{"train_examples": 184686, "input": "log_mel", "head_dim": 64, "subsampling": 1, "am_softmax_margin": 0.2, "residual_init": "none", "optimizer": "soap", "shampoo_beta": 0.95, "epochs": 1.0, "lr_schedule": "cosine", "warmup_steps": 80}
Rows from block 9 of a small audio embedding model, named by matrix and row number. Rows with one number belong to one neuron. Each number is 128 + 24 x the weight over its row's rms, rounded and kept within 0 to 255. All counts start at 0. Numbers have three digits each. After the name is the row's rms in percent of the matrix's.
Before each neuron's rows are labels from the 100 clips, of 14976, where the neuron reaches its highest value: "strongest on" is what is common among them; "loudest" is the band of the loudest frequency at the time of the peak. Only what is clearly more common there than usual is listed. The data: single notes of musical instruments (NSynth). In brackets: how many of the 100.
# fc1: first MLP up (model.blocks.9.ff1.fc1.weight, 768x128), inputs 0-63
# fc2: first MLP down (model.blocks.9.ff1.fc2.weight, 128x768, transposed), outputs 0-63

strongest on: pitch class C# (64); octave 3 (52); note: C#3 (51)
loudest: 250 to 500 Hz (46)
fc1.249 080:165139140121136093111152096148105097149131145116130104132141125177134159153131092122134135171106117112153152142090114102122173117129143103130156137099163122119142101125102102107161084128137075
fc2.249 085:096146124142132178178134134106146109124129123154118144123099147116128101078117156110125132092098134136126125110166173134125083156127118140140046106110091095140130135136154130147110166122145148

strongest on: pitch class A# (72); octave 3 (38); note: A#4 (30)
loudest: 250 to 500 Hz (37)
fc1.587 100:110123116148100143098120110088090158169111141119119087132129125116144084117144117093114148157149136140135147132121151131140167107139128133109114108134104154102114154135157116133124130147122115
fc2.587 113:156173138159141138097140146164168171096180109111148129130124122137131141111138113161126104105089103131138137136156087106114069148115148101133131073165156087137143131132124163148148150109126143

strongest on: octave 2 (47); mallet (32)
loudest: 250 to 500 Hz (36)
fc1.296 103:132179179091125139121109104094139134142115128097139117166163126136141087133107101109080114153155065137158145095090135119141147126131119149142113102085157149186126077153121156156111087130153160
fc2.296 112:141072114131077154096143083159148141106142114169131158099103092107103155097099110120131091116098188125080114156178102151138130119108123110134166131166094133096139148125080099130142164122089117

strongest on: octave 2 (70)
loudest: 250 to 500 Hz (40)
fc1.726 084:121111167111109172131131129136146120104135173142143106115127105097135099114115117120140089079129187134165120107112141151180168136104121128143164157112130104132131133157121134081135138101165131
fc2.726 087:155139086132165107122127123159104129138116122123124122174126131137129138153167138108109155110112076119129117091132121096111132146188135140114111065129125142090165126148148123165114100150129123

strongest on: pitch class A# (88); octave 6 (35); note: A#6 (33)
loudest: 1000 to 2000 Hz (36)
fc1.470 095:091139179122106132106082080118143151112130134078146167138112127131135103113134153105147117150098082114086112135135080108152140141186118138108134109110135126125119157145119099128135138147123128
fc2.470 090:150163115145168175129160159098068115117119129159122096132141106102154150110121101165126067101113162133170135143125141108112078131099139120142106136131106122135145109112122123164111154140125106

strongest on: pitch class C (55); octave 5 (35); note: C5 (30)
loudest: 1000 to 2000 Hz (37)
fc1.55 102:153144122149107145111183100135131151115114123156143140177120088131098106099148127148109107156127113116179129116155108110159129123144142120127129145116162159109115154181093093122168115116152157
fc2.55 103:089149147136143111170115162125096102146112112122087132089118152080130131176124122106158152114124090146079128107117170151127085132115144167120154130138081087141141110069153140143115130119093121

strongest on: octave 2 (69)
loudest: 250 to 500 Hz (39)
fc1.269 119:117135138118126151127133125117120126128113112126115142154061087137112121184128110115114128093123131121142117139107157122187150111124141112125142177104130152159115116126131110135160133089131098
fc2.269 134:145138132122118178132083092111138119106142127131131118139176157088178105100135175112166145155138098128126117110125113150108116174147131122129140088137130134070145162135131135134100115192115166

strongest on: pitch class C (72); octave 3 (65); note: C3 (62)
loudest: 250 to 500 Hz (33)
fc1.389 089:175146159116145131117124144174129070173101137105135161139057117124105134173115059132109117115112112139169110146103137097170129087135095154156092133098125126151136132135139118091116113159179152
fc2.389 095:103124117108103124138123138164117204143143090128089102129184105129102114097115139115156131157138161112108154133151128176116154157132131126134106123178132120071141152133106120155107145090124092

strongest on: pitch class C# (76); octave 3 (43); note: C#3 (42)
loudest: 500 to 1000 Hz (29)
fc1.215 066:121165122118110112093125154092147152115091097145150164121105101096098080088119127109137122139162111129143157116177102151169127144100152098112141143137127095110123133129109147111143169084179136
fc2.215 062:098150130150114132128090084122086118162104150091086110103145097084169127126137112119103117146092125119100112125066147101100124120170110132153117125116088179130134116119153108111090118134086147

strongest on: pitch class A# (92); octave 6 (39); note: A#6 (39); octave 7 (38)
loudest: 2000 to 4000 Hz (42); 1000 to 2000 Hz (30)
fc1.253 096:084106158132152092125116087123163142116102146116122107130141103090159147094131182137120113120089121134082143128126106118175102147116157109161101132148144130112134152121123147139135124151109094
fc2.253 090:169102148117094170119146186126130152152186112107115157102094172159115108119159090133152113139168124115133089129150143131120176125133112131107113124113122125167106143141123139125148110135129118

strongest on: pitch class A# (99); octave 5 (38); note: A#5 (38); note: A#6 (25)
loudest: 1000 to 2000 Hz (32); 500 to 1000 Hz (29)
fc1.208 111:121112154168101103095104151138137113142123139105115123083139122112151151126141148092110080144135119109106118151119129130111080144116156119115112119181175114083143126096126140088118139145070144
fc2.208 106:128158149144175163142146181104119133117119138140123122194124141166117150119184138158127112094142126156140152080131092134173103111092117127131152149145132135145138108129127099160178120132156100

strongest on: octave 2 (35); pitch class F# (31)
loudest: 250 to 500 Hz (36)
fc1.206 077:130142132146108144171129151126088144108139131159147168130083083123119118151114166150174055147134144138084140081131164112136081099108135103122122109171154147145097125133141138148139144132136129
fc2.206 084:118135126185175138064144109132166108110125113128123118128179150152114128115168077157111203123123129139156132129139103125144183132139134123151167145097113101115149142143132109126116121107124128

strongest on: pitch class C (85); octave 3 (80); note: C3 (79)
loudest: 250 to 500 Hz (35)
fc1.456 082:136128118171153167128128118178141175141158138177113139101104158106077111157134130134126097121154132120132105123115137127132133107123102154121096150153123171139163147103131099103140089153155106
fc2.456 087:094090114112106094114130168140114095155123117091137160120131113128162111116110116124097186137084147157154111163152120164142136140178135137154130090086166097113132121150124139125080131084151175