From a checkpoint of a small audio embedding model.
Model: 8.3M parameters, log mel input, arch conformer, norm layernorm, activation gelu, width 128.
Training: 2800 steps, batches of 64, held-out accuracy 77%.
Data: trained on single notes of musical instruments (NSynth), 1.0 epochs.
Rows from block 10 of a small audio embedding model, named by matrix and row number. Rows with one number belong to one neuron. Each number is 128 + 24 x the weight over its row's rms, rounded and kept within 0 to 255. All counts start at 0. Numbers have three digits each. After the name is the row's rms in percent of the matrix's.
After each neuron's rows are labels from the 100 clips, of 14976, where the neuron reaches its highest value: "loudest band" is the band of the loudest frequency at the time of the peak. Only what is clearly more common there than usual is listed. The data: single notes of musical instruments (NSynth). In brackets: how many of the 100.
# fc1: second MLP up (model.blocks.10.mlp.fc1.weight, 768x128), inputs 0-127
# fc2: second MLP down (model.blocks.10.mlp.fc2.weight, 128x768, transposed), outputs 0-127

fc1.294 085:148156102103163106143138090100142134132106123134137145118097101110154098150196181083119101117084122128146139155132150123110192129143108165101138130143108141127109156109147131098119120140126091100169132119135105130153122087107152180091092154136137131092158108168147124098123092156141141125159159156128124082146128113129146136111142146131136111099130173136167168116104124140129111130154
fc2.294 081:122141115110129141128087165158117142119153153150129131091166145135108147080071090145156136121152091159145106120117119118138079115133165138143130090126109131145138114136127145136133127152105148151104127157129153128093137150141131095142165130143131129148074170088134148158144153070105109094108114135135127161127144094132112105133102105142137112143137100084054065135120143101122148142140
loudest band: 250 to 500 Hz (36)

fc1.329 094:099131156126117116142122109097111132146158085130103175143139159128146112133126123098109116135166155122122121132139130112097143099152112100124158127113140175123102158090141163112131146091144116099115187138155145148165147155105101108108153078104115125131115132153098173158108166153106155137111102149095180163171163113111140132136128142126107138123142165144098139093068129142125105139168
fc2.329 100:156133110158149128126136128143149136113100154139123097127116089126127135157129126167126139096099119157140168115123147138146131143140129149168095145158109091089128094146112127134119124139119159140161079121127128130106093059149182115169125151183138134142149116142148112110160092126167135130125152118171094124100127119169096140106140126095147104113127117090177163145185128118158164105121
loudest band: 2000 to 4000 Hz (26)

fc1.33 124:150113136109145126117091102125112141124111115179140113157128136119172115113109146144128126104150114079131146150134117146116087132088127150151115137159088128139111139097126164120107144142184080098157149177135137150171151176121110136091119099177143124138144138153155113128142126113154110135105130142111102106148115077073110096097111123120127073126160116113122121166113134115122072121093
fc2.33 115:112110110128144132111148171180187145155146159121148107132092137136100137131167105117145165142130147151133120132145133120122121060148135120153095151129170144134144157175131120187129108125131125157143101124118134131075093088152157131177140119110097123113155107128131126094146129155135127104106120154128114167141135168151135160163131139137152174095134140134143117112088103123175134154162
loudest band: 250 to 500 Hz (53)

fc1.557 114:119098097115082143143117117126159126125100107158138122146112201128135118131117139126133152149133122098112159123164153113129116140173138084116100154122110135110152115113106142136168145083091089113126103155114104170126107107128103115165118088137132120080083151113162122141118084137126160158119147163135059098163127154128106119159124124127124129132127132155139088122129120160162074144107
fc2.557 130:080108145120143107173122149095110135110142123132088128082133121129155137100121089112117124080113132137141132118076105107138085060071109137101175136129133123124094094135129105127065095151131120109125140139080164123094102126111135094102120121102131106144134117132103113121076166158127124128089097118121160129141120121117127137083113130124121094099100129129136139155099113086115141136140
loudest band: 500 to 1000 Hz (34); 2000 to 4000 Hz (25)

fc1.307 096:118140103138121136147136118106128132139150117154135113110122124138130129162111140122153104115136101114126084126138145089097146100118114115143146125121131182117107122099117096098098094100128146119124145109122103121153141159149139148172154138106198142164150121121126122113087162154152108165110110173107091120130086081147134191108049101157117147139134167133099122112103129133164111087137
fc2.307 100:159113116134137138087102121130107084126086138100114130126164112114120117103161106118092125139113134127126165124116133107167116142151118122115088130136096101141150120107108158142146138154142077159123126136097138143116124132143091092083097094153064117137094146133121100112130115151120117124129138080164163129093149176087115113121190157063148142133137094134159135108143100118102146148109
loudest band: 250 to 500 Hz (41)

fc1.653 116:165125101118170118129118089132178166177103127120121145115138107130137117129168136092143115154146149130114111126091147170173165115155150123154136140090118146128151098077142150128160161145142110075121110155101108123110142120164134097110138087147118075131100102160166091097153142100120166113127160121138135133107141115118138163125119155114141113112124154085141083119120169150136118141147
fc2.653 116:112125150147085147085113164137060112146119129135099115131125118109140147124094132175165164127131130119144153114142118107078101123102103124100136124150105137135115166190096106121125067142117123137121144121145149175124160114108113148113149131116124160150180145081121120162095098119155118121124081142132147110145116150151111096116119119132162176122116142162182144120142138108116157104115
loudest band: 250 to 500 Hz (34); 1000 to 2000 Hz (29)

fc1.623 093:121120141131151136127134124119148074148158093089170170116138093148127097166082156141121067096072105136120121166148095114130130123141154119111177085120123113100110139122142089166157115183114111130136097160109146147107132077154127137155134097099157107121137139136133109147120174099125148123142132136144107141096141121163130172126118096143099137116166109148140144096124146122122112111137
fc2.623 091:143135121098107099157131102119107162112112137121105129120135146138119123098188132107152175121190126140124149126156146127087120145119106157136076142134181166171162131165117167067107169104135164112144177139157097110133112160140136131125126131142108135161117107130091142114176121150128125143111128114090110125128143136083116115147150125107117152148091144126096137161163095146145132148128
loudest band: 1000 to 2000 Hz (45)

fc1.584 136:143100116154143129137139138129095170133109152133166115148172156131164139134107119145128182170142126158108182148118153077140100164104137172129135114101141100149108151143085130103167116118145114140106101163120130166135138145119092144107138112135111053123104147098134103149113126170147132112174107166156118144083114098124117118111121093104118148109129133145138151142161158157115135114146
fc2.584 136:130118115128113136114167132113125134121108120121087165140138157124116110144154110136094111143102146113157111131127146147115115074144140075113099141134129143113112091151129102079146145126137116121168130067161169085129120101138135146138104118113144120113159116135144104131099136103093119126055126113111129128109096101161142077138138163123118172132168135085127095109065152096170141110112
loudest band: 2000 to 4000 Hz (36)

fc1.503 140:184137117105137087099093138132153123136154111146134116128169122136111090139137082132159108095147105137132156108077119133128135114123127138144123101101177079106163138165141139120098126146143138165108165140126137154158109133169160136124120136122172156133145105170114154109102144103179091154136123109091141126174097140122121166115141107134136136130110073076152125079127124142105124125120
fc2.503 142:102197134111149147097133121161147106099127138121155138123088148133129147081137159082108120159110154143137135123133149099151141163173107156122129128146126151140110121079127151076092175102165117162117090076122116119147127125116116105157141138097160130123104151144172163128105099134079123130128115126166106141104143125074139134143103100117095114160140157133118141142137119111160136157139
loudest band: 500 to 1000 Hz (45)

fc1.84 078:137151140161098080143174117136088146101116147137134150121145145096142122116097113136108135107116116091125125113183100162149139144158124118124159112103155137092138171100110147134175118154166093136124105170111160134135143100117144175101155124149109141134097109184125136136120099179150106076150109106117124127140141145134111083112112146115113099125088083123160137152152144110108169125126
fc2.84 087:122122137150138175161124148160157138136147131112114121141105130149164115136180144149162135133125127140124144124117160084111122076114163154142121149134110110152122096152159106127092137085095182103165157124137142132148159145146112124154144153086145139138118107078144109151116150082148192142138145179109156124109128122130158160148133110120139144141161173148129104136115119134169079143154
loudest band: 500 to 1000 Hz (50)

fc1.166 112:167105146166108137124112079121101117109146070124119088112147142135127132125105120104130165142151131121095156132129150071104148123126134122141128126145118139107158168142127131125102136122135149139131133163102094097092122104169111140143075131159116085129138152119166119132140140126137101112102123128127127144136147052170089132156169172157111157134142130121157144151156086185151099128109
fc2.166 114:128155105126141115129129162098151121144112137146181152149156097162137137113173106171103128156099170143180087132128097164146101153143132136136138108142146097128083114127118105118132121131109124102115086125155122173169098084092124117099177116080122159117146143142114108145082149132140156126166151152145120109125106153103141155102091118135153154132136131136123117124102173105123155097156
loudest band: 500 to 1000 Hz (32)

fc1.259 118:124118114128121152122137088106187170134168091114147133140109112129135103123100122104064090132098123118128104111119171132118140110104157087117140104097169162089091117133133157162123076125146155134149122118176123123138137129111131122132106144138140089112120165061166143111132161093158106110099119153135153130127129124109135118109134113104105120136127167132113165090127102136138189104131
fc2.259 124:126133128098123112142100145140087117101115153132089110100156133143081150118161120124172146117154146122152160135104089105128117161167092113132128157161086114140165085109111092070168155147135101118098132134098092138102104143129127122120138097104073151118121115170121127151129090148095155145165129100117070116099134124109101138139117128126151129128144115151126111123147167156143093162127
loudest band: 2000 to 4000 Hz (29)

fc1.763 100:145116083125141185133103157146114114083126115136123118120143119151124143167115101120125108142113111080151102111136124091138124163109127104114149113122149141128130124128132111100165141142106129146198178158106150147106142123090127119138096103091135106106168142099135139150116152093141173108104101132103095106131100150115134162084089124116110100123137123140077089073132139135099128097086
fc2.763 105:102124171160110085144134106146129154170137141123115096125104148111110089093112148146116150059132138181120162151118140124115125103120150161119097137128122113153158129103120133143084095096134103111105112082138155126189128134120112143085121147157113175109088094143085101118125135138124089150119188135147122151168123139123120124129142140123157160119115109122141160167132118144140142159147
loudest band: 250 to 500 Hz (39)

fc1.428 080:161140112140122156125102148118107108101119115093130087065107167102158154116096131105099138105147161114130096138145126099185095144139150131137151106109126136104173137131116078114115124112110150131132168117122121076107129116090151102126148116156124113148111058165125109139127169154118114204119121111126131092095099122109105109115117126122075119120145138116117140129141121135154125105155
fc2.428 083:113117126142142122107128108148137118128098134129130124192136079168110125144145120149149097139117077128127125139096156147082189120118113115104111096120116138149080129140140132129114136152150073114124087146148134168135116150187072129123087128094155115108120169100139112098098106107136153067135148154131127150169164114117122145133103126131149171147109126152161134146128121131089114110133
loudest band: 500 to 1000 Hz (31); 1000 to 2000 Hz (29)

fc1.334 114:133127100129141143104150124105109128094116126121151129141129131100170130149095163123163139133192174098121138121145142137107112150118138161166122115153104181140094135149163123139089096128132099100104099148120122158140130143100165147130170118147163153109122165159139147122143105121144132112136121156155113102182156102173135141120082196125104135100124118091129120125167089125148127156160
fc2.334 108:124103170153107123128115130142116114151126134103114101115181138186094125117131107086096126127078098146159125145149108096116155134130118114083133159155164150129132134118130128130128116142102153142108130122136162122131134145164097111166131112080113070144113062071108099141100149087143141147144154081147129123101122140094159158107152105119127129128140118148096130092108172150111113116130
loudest band: 500 to 1000 Hz (41)

fc1.610 115:140104140105108078132146146149130161121152114126130175101135126128100138123133115124166113118177119115132071116161112151103107124105150075099089115112083141126142079115093128099126136139161114101097150130161170118145128120113119166145128151123153107143082114159131131104097157139119137107126134134079087122130142131128163128141110177089121115076157149123124179150151107127115093120099
fc2.610 116:130134117149143146146118098111096107150124115135117106150097118133153087125150108134089173114091118141109183105091158119160131099125129137145141124132161136153132148144120141153123109127080127168158122114087084130154110172113101115110141093136132145108182110110125128126133071138138098124114164121172205106114150156138108163127156086145123146144110137128117099089111133134122157094155
loudest band: 500 to 1000 Hz (52)

fc1.696 119:089145086138134157103092137148118133179117145164133105114107094106146094074135128090146154141181136100143172168138159119133109110124147129151098135135124121158155091149103171094160147152116089126167125164164156122089151124166143142126122127132130135128120143142118166153107089112104138130102115107127139106138148131146137151102122102119155089121168138141097136117124174114123120080163
fc2.696 118:164116167148129136133110106112195132081139127122163112114147131131139132158139126146089080195121101150124130139122123137096133101141129111165138116106120122145148131149189157128172101164088124121125148090097109108142127125099146140115124164148090124129144110110119081117134156118174102127176088133097098107095123144117097131117125137134111172098129124122126107095150116125087170132116
loudest band: 250 to 500 Hz (44); 500 to 1000 Hz (29)

fc1.390 090:144120159130149163118124084127112138140132162159109119137090121114136118138120116152129101102131166123146152119181133172084134167173166102102133136145144158108127135139122158112150147130155105067132126156160124124118100113144167127116140131133135164106141127092162142094089140167158122091129131137121157144114111072104071139117138124180094110101115122112117136137114147095124191143132
fc2.390 093:113118124120103097112136143096114132116112137120101162135172141127136124101156114090109105134127075106125130125070109071140144076073121132149133107094107103137091093118126138120109122106087116143130109119091125116099157133130069125140117115163084127116119137118109074143117140077106133151126142129114095109139145151161144107152119117076141132116118134131140118078138112140121080085161
loudest band: 250 to 500 Hz (36)

fc1.614 096:163128134097154126110108137115142166114146165124144154140072109101158110129133119082121112126127124104158105124141125096106136165133130150096151116143113132121166109114097130136107109112132098103163115156149142151153149152140115165090147065145136108131148118115121131152130066122115119112106085180146100136125097084088107160095109138111112074152164157099159128121096139122141091152125
fc2.614 092:109079143150115165095153134167116130172122139110106114060181123146079143125110157139156119098136092145121156127121148142146099083136122117140104191146135142128083135119132126101141116108147166150114136112109123118078135100135101117144109128102109158143137084149124150107072130138135106129107123112110139148175157161160157126119142114146158127100120133145091171126118135140105167129121
loudest band: 250 to 500 Hz (44)

fc1.565 119:146146120141139123128121137081181140154130125131132083121163111098128126123146136110117152089149127105156172055154080075154129138134115101134089137131129125120108107164140151157121137110165117113173134126098169087066145103127142160101142101120117134109134111152116136117139111142131111142166145143108099110125155143125124141111117108095093164131148128122189123140134111148141136073095
fc2.565 124:072139098111117122132109133138099115119088136151130162117099115151114140102125135128140097154146142122099079169105175131114147102110137111129183161109138142129146118113103130084176124149087145138120110123154149162145074150126109093137154183140160137128121127141123113145122112116082149100121097093153137114101111144117103136104132177160146116102127140135074105107109149092113103161155
loudest band: 1000 to 2000 Hz (37); 500 to 1000 Hz (29)

fc1.88 103:167116125135130095104138108112080127134138130127117107157115098100091112212156150073160125116136113161145153122134164087159179139110133107140130165089110119107103124132093140136143092122129170152141107116130128111121132129153137106107164155119162117126146150108110103139115102147160138147119093117141154109125159139101167099117133135138088112104144116097145105168124165168095096154126
fc2.88 103:126143153106135142170159127132155132152112123137125143095182152146170141097116120154130117142084133102118111142164118148167110148151121129122114134173099120153120144075158139095122140138133133117117137141149126143158135123118115171175099132137054155139174148160142098136130148138114119139145116150109114155112102102156091170186170109148183109155135146175129141130123125130136164133124
loudest band: 250 to 500 Hz (33)

fc1.37 084:159159105089109125082135141116113122114117129147148100126120169127123064096118138125140117131154093129058091174135135134146131155147099165134132147140139106140131126098140140113139134131152162145198131147112115118126149153174129131182126145146162121118144137106124132087146098161088178127103112106095129137123118116115115123082161145156092166108109110115162132149101147134131135127166
fc2.37 080:106092164160139138153124103141144121152147091128151140123108104117132151190153116158134120121086162141164154097176133129100170103115143131120149120127140118098147127124143113159130130109138116104080127112144108172154105078125116150099136143138100094144077135157114146164108156129161055144148117139174127156112153133155153138197095118125145134148145134123119123118143102118135146135105
loudest band: 500 to 1000 Hz (44)

fc1.210 106:128126137148100097128131122096113153150131112126123115107125145124144137109145134132120102102150087141197152134143128137105092139148159136173137153159102110131171134134132071090171143133196109127169158116144150133124128129162126124157095085144145133073115123111139099122086116107115109105143085124137111131124107114141142161107146127160104096103118124129147201166131138112112153163137
fc2.210 105:148134120116155146128131117179143123146130137126136163133146094139115087141147124128134123191087149119101142107122142108182151094108125120114143077093139173149114150155135179184121174128071140119133124150125093128118143139072122114098125132134145126166138104157126143126186116115167103134141158104135123151149154152136135121129099080111132155110155128137113083092122115137133092127136
loudest band: 2000 to 4000 Hz (38); 1000 to 2000 Hz (29)

fc1.300 114:117111137127087125140146133077087118125122149113110109133120122146133126138149071123112152103182146140060168151150144135195128083102116130181139104133127124135123117124151125127144157136158119140121149135112089121136096124177097107133151125120132099105142115130152161124100102126111127108125102125127143149116136160154124105120120165115137144116176086108068119124194117138165104122141
fc2.300 114:188124121145179112134111133181141114142117097107116121093159128113145127127058141120133115132112117104154111115123128132113129179149120114108168117102126145135140160128097100127112124128090150132130115106140124110080112112043137153114106121139111107122115129111093078156092114155151109142145138117144105109139111113114163154127123099139104119132134156128139155139098148114112124049170
loudest band: 500 to 1000 Hz (42)

fc1.188 078:145154148154126097122094096120105102142150143137130101113160099128126175134134124135200161126094118156091104081148122123102091141121126086135091144114083124081120112107141108134113165120150099116152133188127121121159129084116101128143154125153156149138115113148118151130132118140152150072081154173143114118148121103111135131102100139131110124077104150138157134155104137122109151093120
fc2.188 075:111110111128163174087153175111144157103106132153099170151108150149119101129129081138100140118146144104162148135116152139126161117140110160132184126126171136148103134163103171135138104147078157136141146122127134132122107133124144123125114115076090149133159119145124080152121101129123124149138116101093148155131104157155115101148154163124172131157127130177130126113145142182152161133091
loudest band: 250 to 500 Hz (39)

fc1.143 111:146100101158156159171120085131144125153118143118155147089117111133166117124085081130134125139107114145132136117089168146148138105130157165149088118160131150115068136123162115119096147112112104124145112147147114153127109124112053090098131172123122104126132134132142099120122136114109109107136122131098135156106154106158089096070137181116152165120159111116113153101162134120110119124128
fc2.143 114:139114189128138124135145133085085141111156137129157141178135153136085114109127180110174204111136133152151128120140145148133148148127123130105160142095122102120157153122139162125172129165157171131087139135112130099104130090136159179143157105156137103145149161121152125172121093112122149112140106183123173152142114118136100148141129109137098141133136122100132138148110119148136146126130
loudest band: 500 to 1000 Hz (37)

fc1.410 095:187139116164160130127165158143102131164135141125107147129140132146141105164141133120101134144118126145197156152128126109128156155098109146083197132134133103164114124125169106115150103128099129118182118177144135158083120094127150171129145146106142116130101129127153127138128138102149118149096115133119182136170119146145108141131177093122125106099123092135100129117140140166157159131134
fc2.410 092:112107135097115147112110125143169149125161128155108136106140168097093157103088128088181152107138112146087104115151140099151092109151156127131094120104154141100174153133072118128141129127150106120080158135155133129137137149121122137145152131138155130134192138107070110111109122138108141111152158144158082179110147131129126140175095132114128122156148146103137152171143139113106117153132
loudest band: 250 to 500 Hz (37)

fc1.654 107:187163118090092162089115122105153143149143107115103138093141164131128121122124179110110098133109084094140121148141163138116139145154158127161124137139103145111079141161135175106152123121149160127173126153132089145096139113191157159170106147136133150148119141154142111109119100086141121104167133163106169117086167137104141123125121128114149124109117126111126123111132144170104120128134
fc2.654 100:075075132142123113156105130103066111112099144151122130130099097141158136152113097122099127138105185170147137111129078096129134131137152135091116065100145128165154141117100090126134107105094108098106117133151177085139139147092097111119147133161137143126142118110121131123122112140137138162077139111137115100137124152115112131149110160114098143087116159142136102127128102102154157094127
loudest band: 2000 to 4000 Hz (49)

fc1.515 102:134088150152123154125130092101149148159135161161143129138136147122131120101089148149102149153145126151093163153156141131127119102103092160122137142128150100106165152113129117113162103129112144124128130148206100133116127109095138141121104153157124092117136165149114072166091135140120123145107133131120127135174108078174118112117131145117090150121176113110119120158192115144166125090122
fc2.515 097:119109129139159139136132131128117144119146082117160150094171129102133132179088106138155168110106110136148109152124111117131153195090149124116150082138109168164087089119130125160175147103188091119108147125076100146143089116156132166121100146111150128141163127116105146139138084107124147146126112121141121121113135135103160150144084154136155109138119128132135121141099141143122169137160
loudest band: 2000 to 4000 Hz (33)

fc1.635 094:137164135110095143116115152090086160179114099122131134119158130101131103137125111089145118123126093101109118157112156113124113127140134119167105114111118143098143099116136133134137125148168146057098132121139163113151069138122168141116139117118155132104143138191078115103114158128119091125131106122155129118127125150101122103181131129185110093107166114139125147122072146150132112156104
fc2.635 099:126118154142167106117149089172128108084113165141131135123097087119156156135103141164127144155151149145135163109165095127109147135134133166122133145168142129153123161173104114119125127114089111199151126147093090142118194115119110133147130168127102118158138104106172149152139107127153149138129112128119109113121137123099102152103119138083161166158092119139114137151179132132117144106130
loudest band: 500 to 1000 Hz (31)

fc1.616 115:151156152144107103121140110085147148130104079179157137122136105117152083149166136098122130123122142142101150149100163116125137105118088126167075114090131146126171178109090143116153147075140116101146143104137150121134138152189126107152138138164140108127131105083152132148117140116170132087126136116098131136134155163123130116148149161117102136132135128117117113124119105127165127178077
fc2.616 119:120096138136150161106123124176137111133120164098093120132126133123129134105103128128118132143145150105148094086154105126147145140159151120102160125152107114158072102148172113119103093159147141187143128149101108115110111077095118138079107125100116147126098163171128124124134106105098133160095107130168114092082124069131099142115123090147146115104141118136147135152134125128088131088152
loudest band: 1000 to 2000 Hz (42); 500 to 1000 Hz (29)

fc1.376 107:179109065145144143113103151121133124166130112114130102085132185176142092164148149137150114123143101117142130138142099113156133126174119100109164148146102124125139084106146098112115113102132104081118145181094142153147139147103101131133117120099113108129130162099147114123123124164147154143174112158135116135129122092113107138138162132144098096120117095102169097113094172127124106148104
fc2.376 105:099115163105081100146135078133127144099135149145145149156095089135124141087067126093110132078109142115130103145144162101140102140074179119133124150093130111117146150139092188151101141137093136143114131130132139163117113120139126129134149098146126152138124105173134164083114126130132121140096115149114129128144139153115130130134108140142145121151103153168091188153158145140137161124171
loudest band: 500 to 1000 Hz (31)

fc1.482 083:135079110111138145120154157110172172157172094093125138129116182108145154127123167112093150113119147120172169127126100158135122150139137074123106138154145136166160075136137122152144110129119102126146129186087106121154141144122123098169126111139135092131096129133135109115123144138128125090093136143135095149137141146135121104138098136051109092106155118104128099132128132161122120111145
fc2.482 081:116152137142104126146099110117073093115106110140093086143150089142157110129145118160150109138155116148103156160123156116142113115144163147127153138070101124115105146133080151090136143146093143130105157082174120175114118136136096147073129130119133174102166117120111153124127112155129150148149154129101159112148111167109137145089163128179127141129091150165147135148130134148140116109120
loudest band: 2000 to 4000 Hz (34)

fc1.343 106:129101117113149140123103166119088091098069134141126071148116136154145142091112131129116142105137107129129193133170117114123137140118105076120103167120103096132086129093129123101151148137169130091129134124133109115157102115129128086098123129157128112120128128111109147113126153104160127142129080142136077128097118141104143113141155124131177090096114173095083116139129181145128137146104
fc2.343 112:159145115164124111123167107109146145149139130113096166106136161076111122179083155125107105111117155131111121135081167153131158098136135136112123119164117180139113139162095107166092095073089155137122135128132140149084116100085123182141125123118123133099120119147125131161117123122113139101090162135111170099141160151144088130131122144121098142153128098104162135114113097151123123104136
loudest band: 2000 to 4000 Hz (27)

fc1.611 101:122124100121131147067095141120131108142120143143127138128151153155154128159125134135095075148130142191145117174090183106134146148124144126147141117109130122105152113140113124095176142154107152166129141105118133129101117132168107085123132103149121107155161166149102120115176164163100143135152129144149092165160111151120117115122149151148151143104101150074136156076116131133100140145100
fc2.611 097:130137140113127126172170126141107138109123136107147129129146128062087134141102168127143156089125123103075135104167111157124113125116108129094139126149119177167130157132117131147104120082147099065124125157137115132122155124130115162146125119127099153125107131176137125150109106103144102134117119110112114121111152126094135099120190132087102119143145163174133132176191117153144106157122
loudest band: 250 to 500 Hz (45)

fc1.709 086:110130089123131109119172059123120125178106138084126122160106132129146136136111138142150103143118141147110126129127127115147153119123155117100124159141121106108150148162169151094108137123130068125139116140111113148148117108137139128104162125143110095143175079114176115158086115163136123076113103120159177134129139142161105131143132106191143150107143073107123087130135119106106154155128
fc2.709 089:183117167126101149145095156083113127105143111158127141104159167111118123098146139099106136135156132097139134095139155140145118145115099149145106112109141138128127130112090105139111112118109178101131114126135119114059150126121131145144112138100155138111103189156114102075146147104116144166171160157098088154091123131123151131133120154091107137099167157150139167144128151141154104094129
loudest band: 250 to 500 Hz (36); 500 to 1000 Hz (31)

fc1.66 098:101122157151130143164131148059149175144129099176102152127149132127143127096093153152120125110118095166142161070114092101125138115087102106144106104189123132130083099136137140136087104143113137137135099101103100086134109103142139090136115108096104113150110104139105096106103116093149128123126081144129110124124116089121121145099093132082147119138140123132140110132127133133106110090102
fc2.66 099:114154092107103118092117122158134066133126176084130098151106091128114126106122102100120120142102145086118093155137130156128132140179143094113151159074113135155133102164121109142162154119116106113118141143133097144124132151106115135097163156144150156155133138097125144092134125170105110070118138143100146142126121161154105096139162143140069117101089140134133130094106112093130139145132
loudest band: 1000 to 2000 Hz (31)

fc1.487 104:127116117166173174117159130092183146148121113140125142122169193099135138154137156127139079119101175125116131138114149114118116106188137147151092153128145125125161118123149127136142159081113151121151142101105183126110096105123153111123101126123128126148148078142140127118119146112111158123162111100119172179087158159146125144141163118155107144139143087117115149129151112149125143119141
fc2.487 105:117134133101100095131108102144097112105133157109142102112106060173143153120125135132145148153182088113147165128164162145178141145100126114120163067118143129131092128171127137116089124149140111127112172128133109122127152137138108119133160108099145127104108163123124139118113108157117106140122133168137101094146102107069149097141082150099129173136099170133143132163133137111137130141144
loudest band: 500 to 1000 Hz (34); 1000 to 2000 Hz (30)

fc1.497 106:172138099110148116139105098127127112118106134107121074133188133123135144127117148145145132132139115147125102082133153143164155118130157111124142126130131144146153163157115083118078097095091095092152116132114126120064111143155116111143123097139143116097071158142110147151151111101111118085088122102130133159141125116115125127159113128151109163107090106105208144129128146130140092133114
fc2.497 089:064083141112152138143162161120131132148127083112108151134086103139137112117153142128126136100116111115110117131119110171109125142123080101119096150146164109124096126114147208123170125162163136130100128122158124122174156134098133138124141152131129167118149140106148099148119159171158142149172139144167086108122125139133124100129084100153158087123131145112098120125153124115118175123140
loudest band: 250 to 500 Hz (34)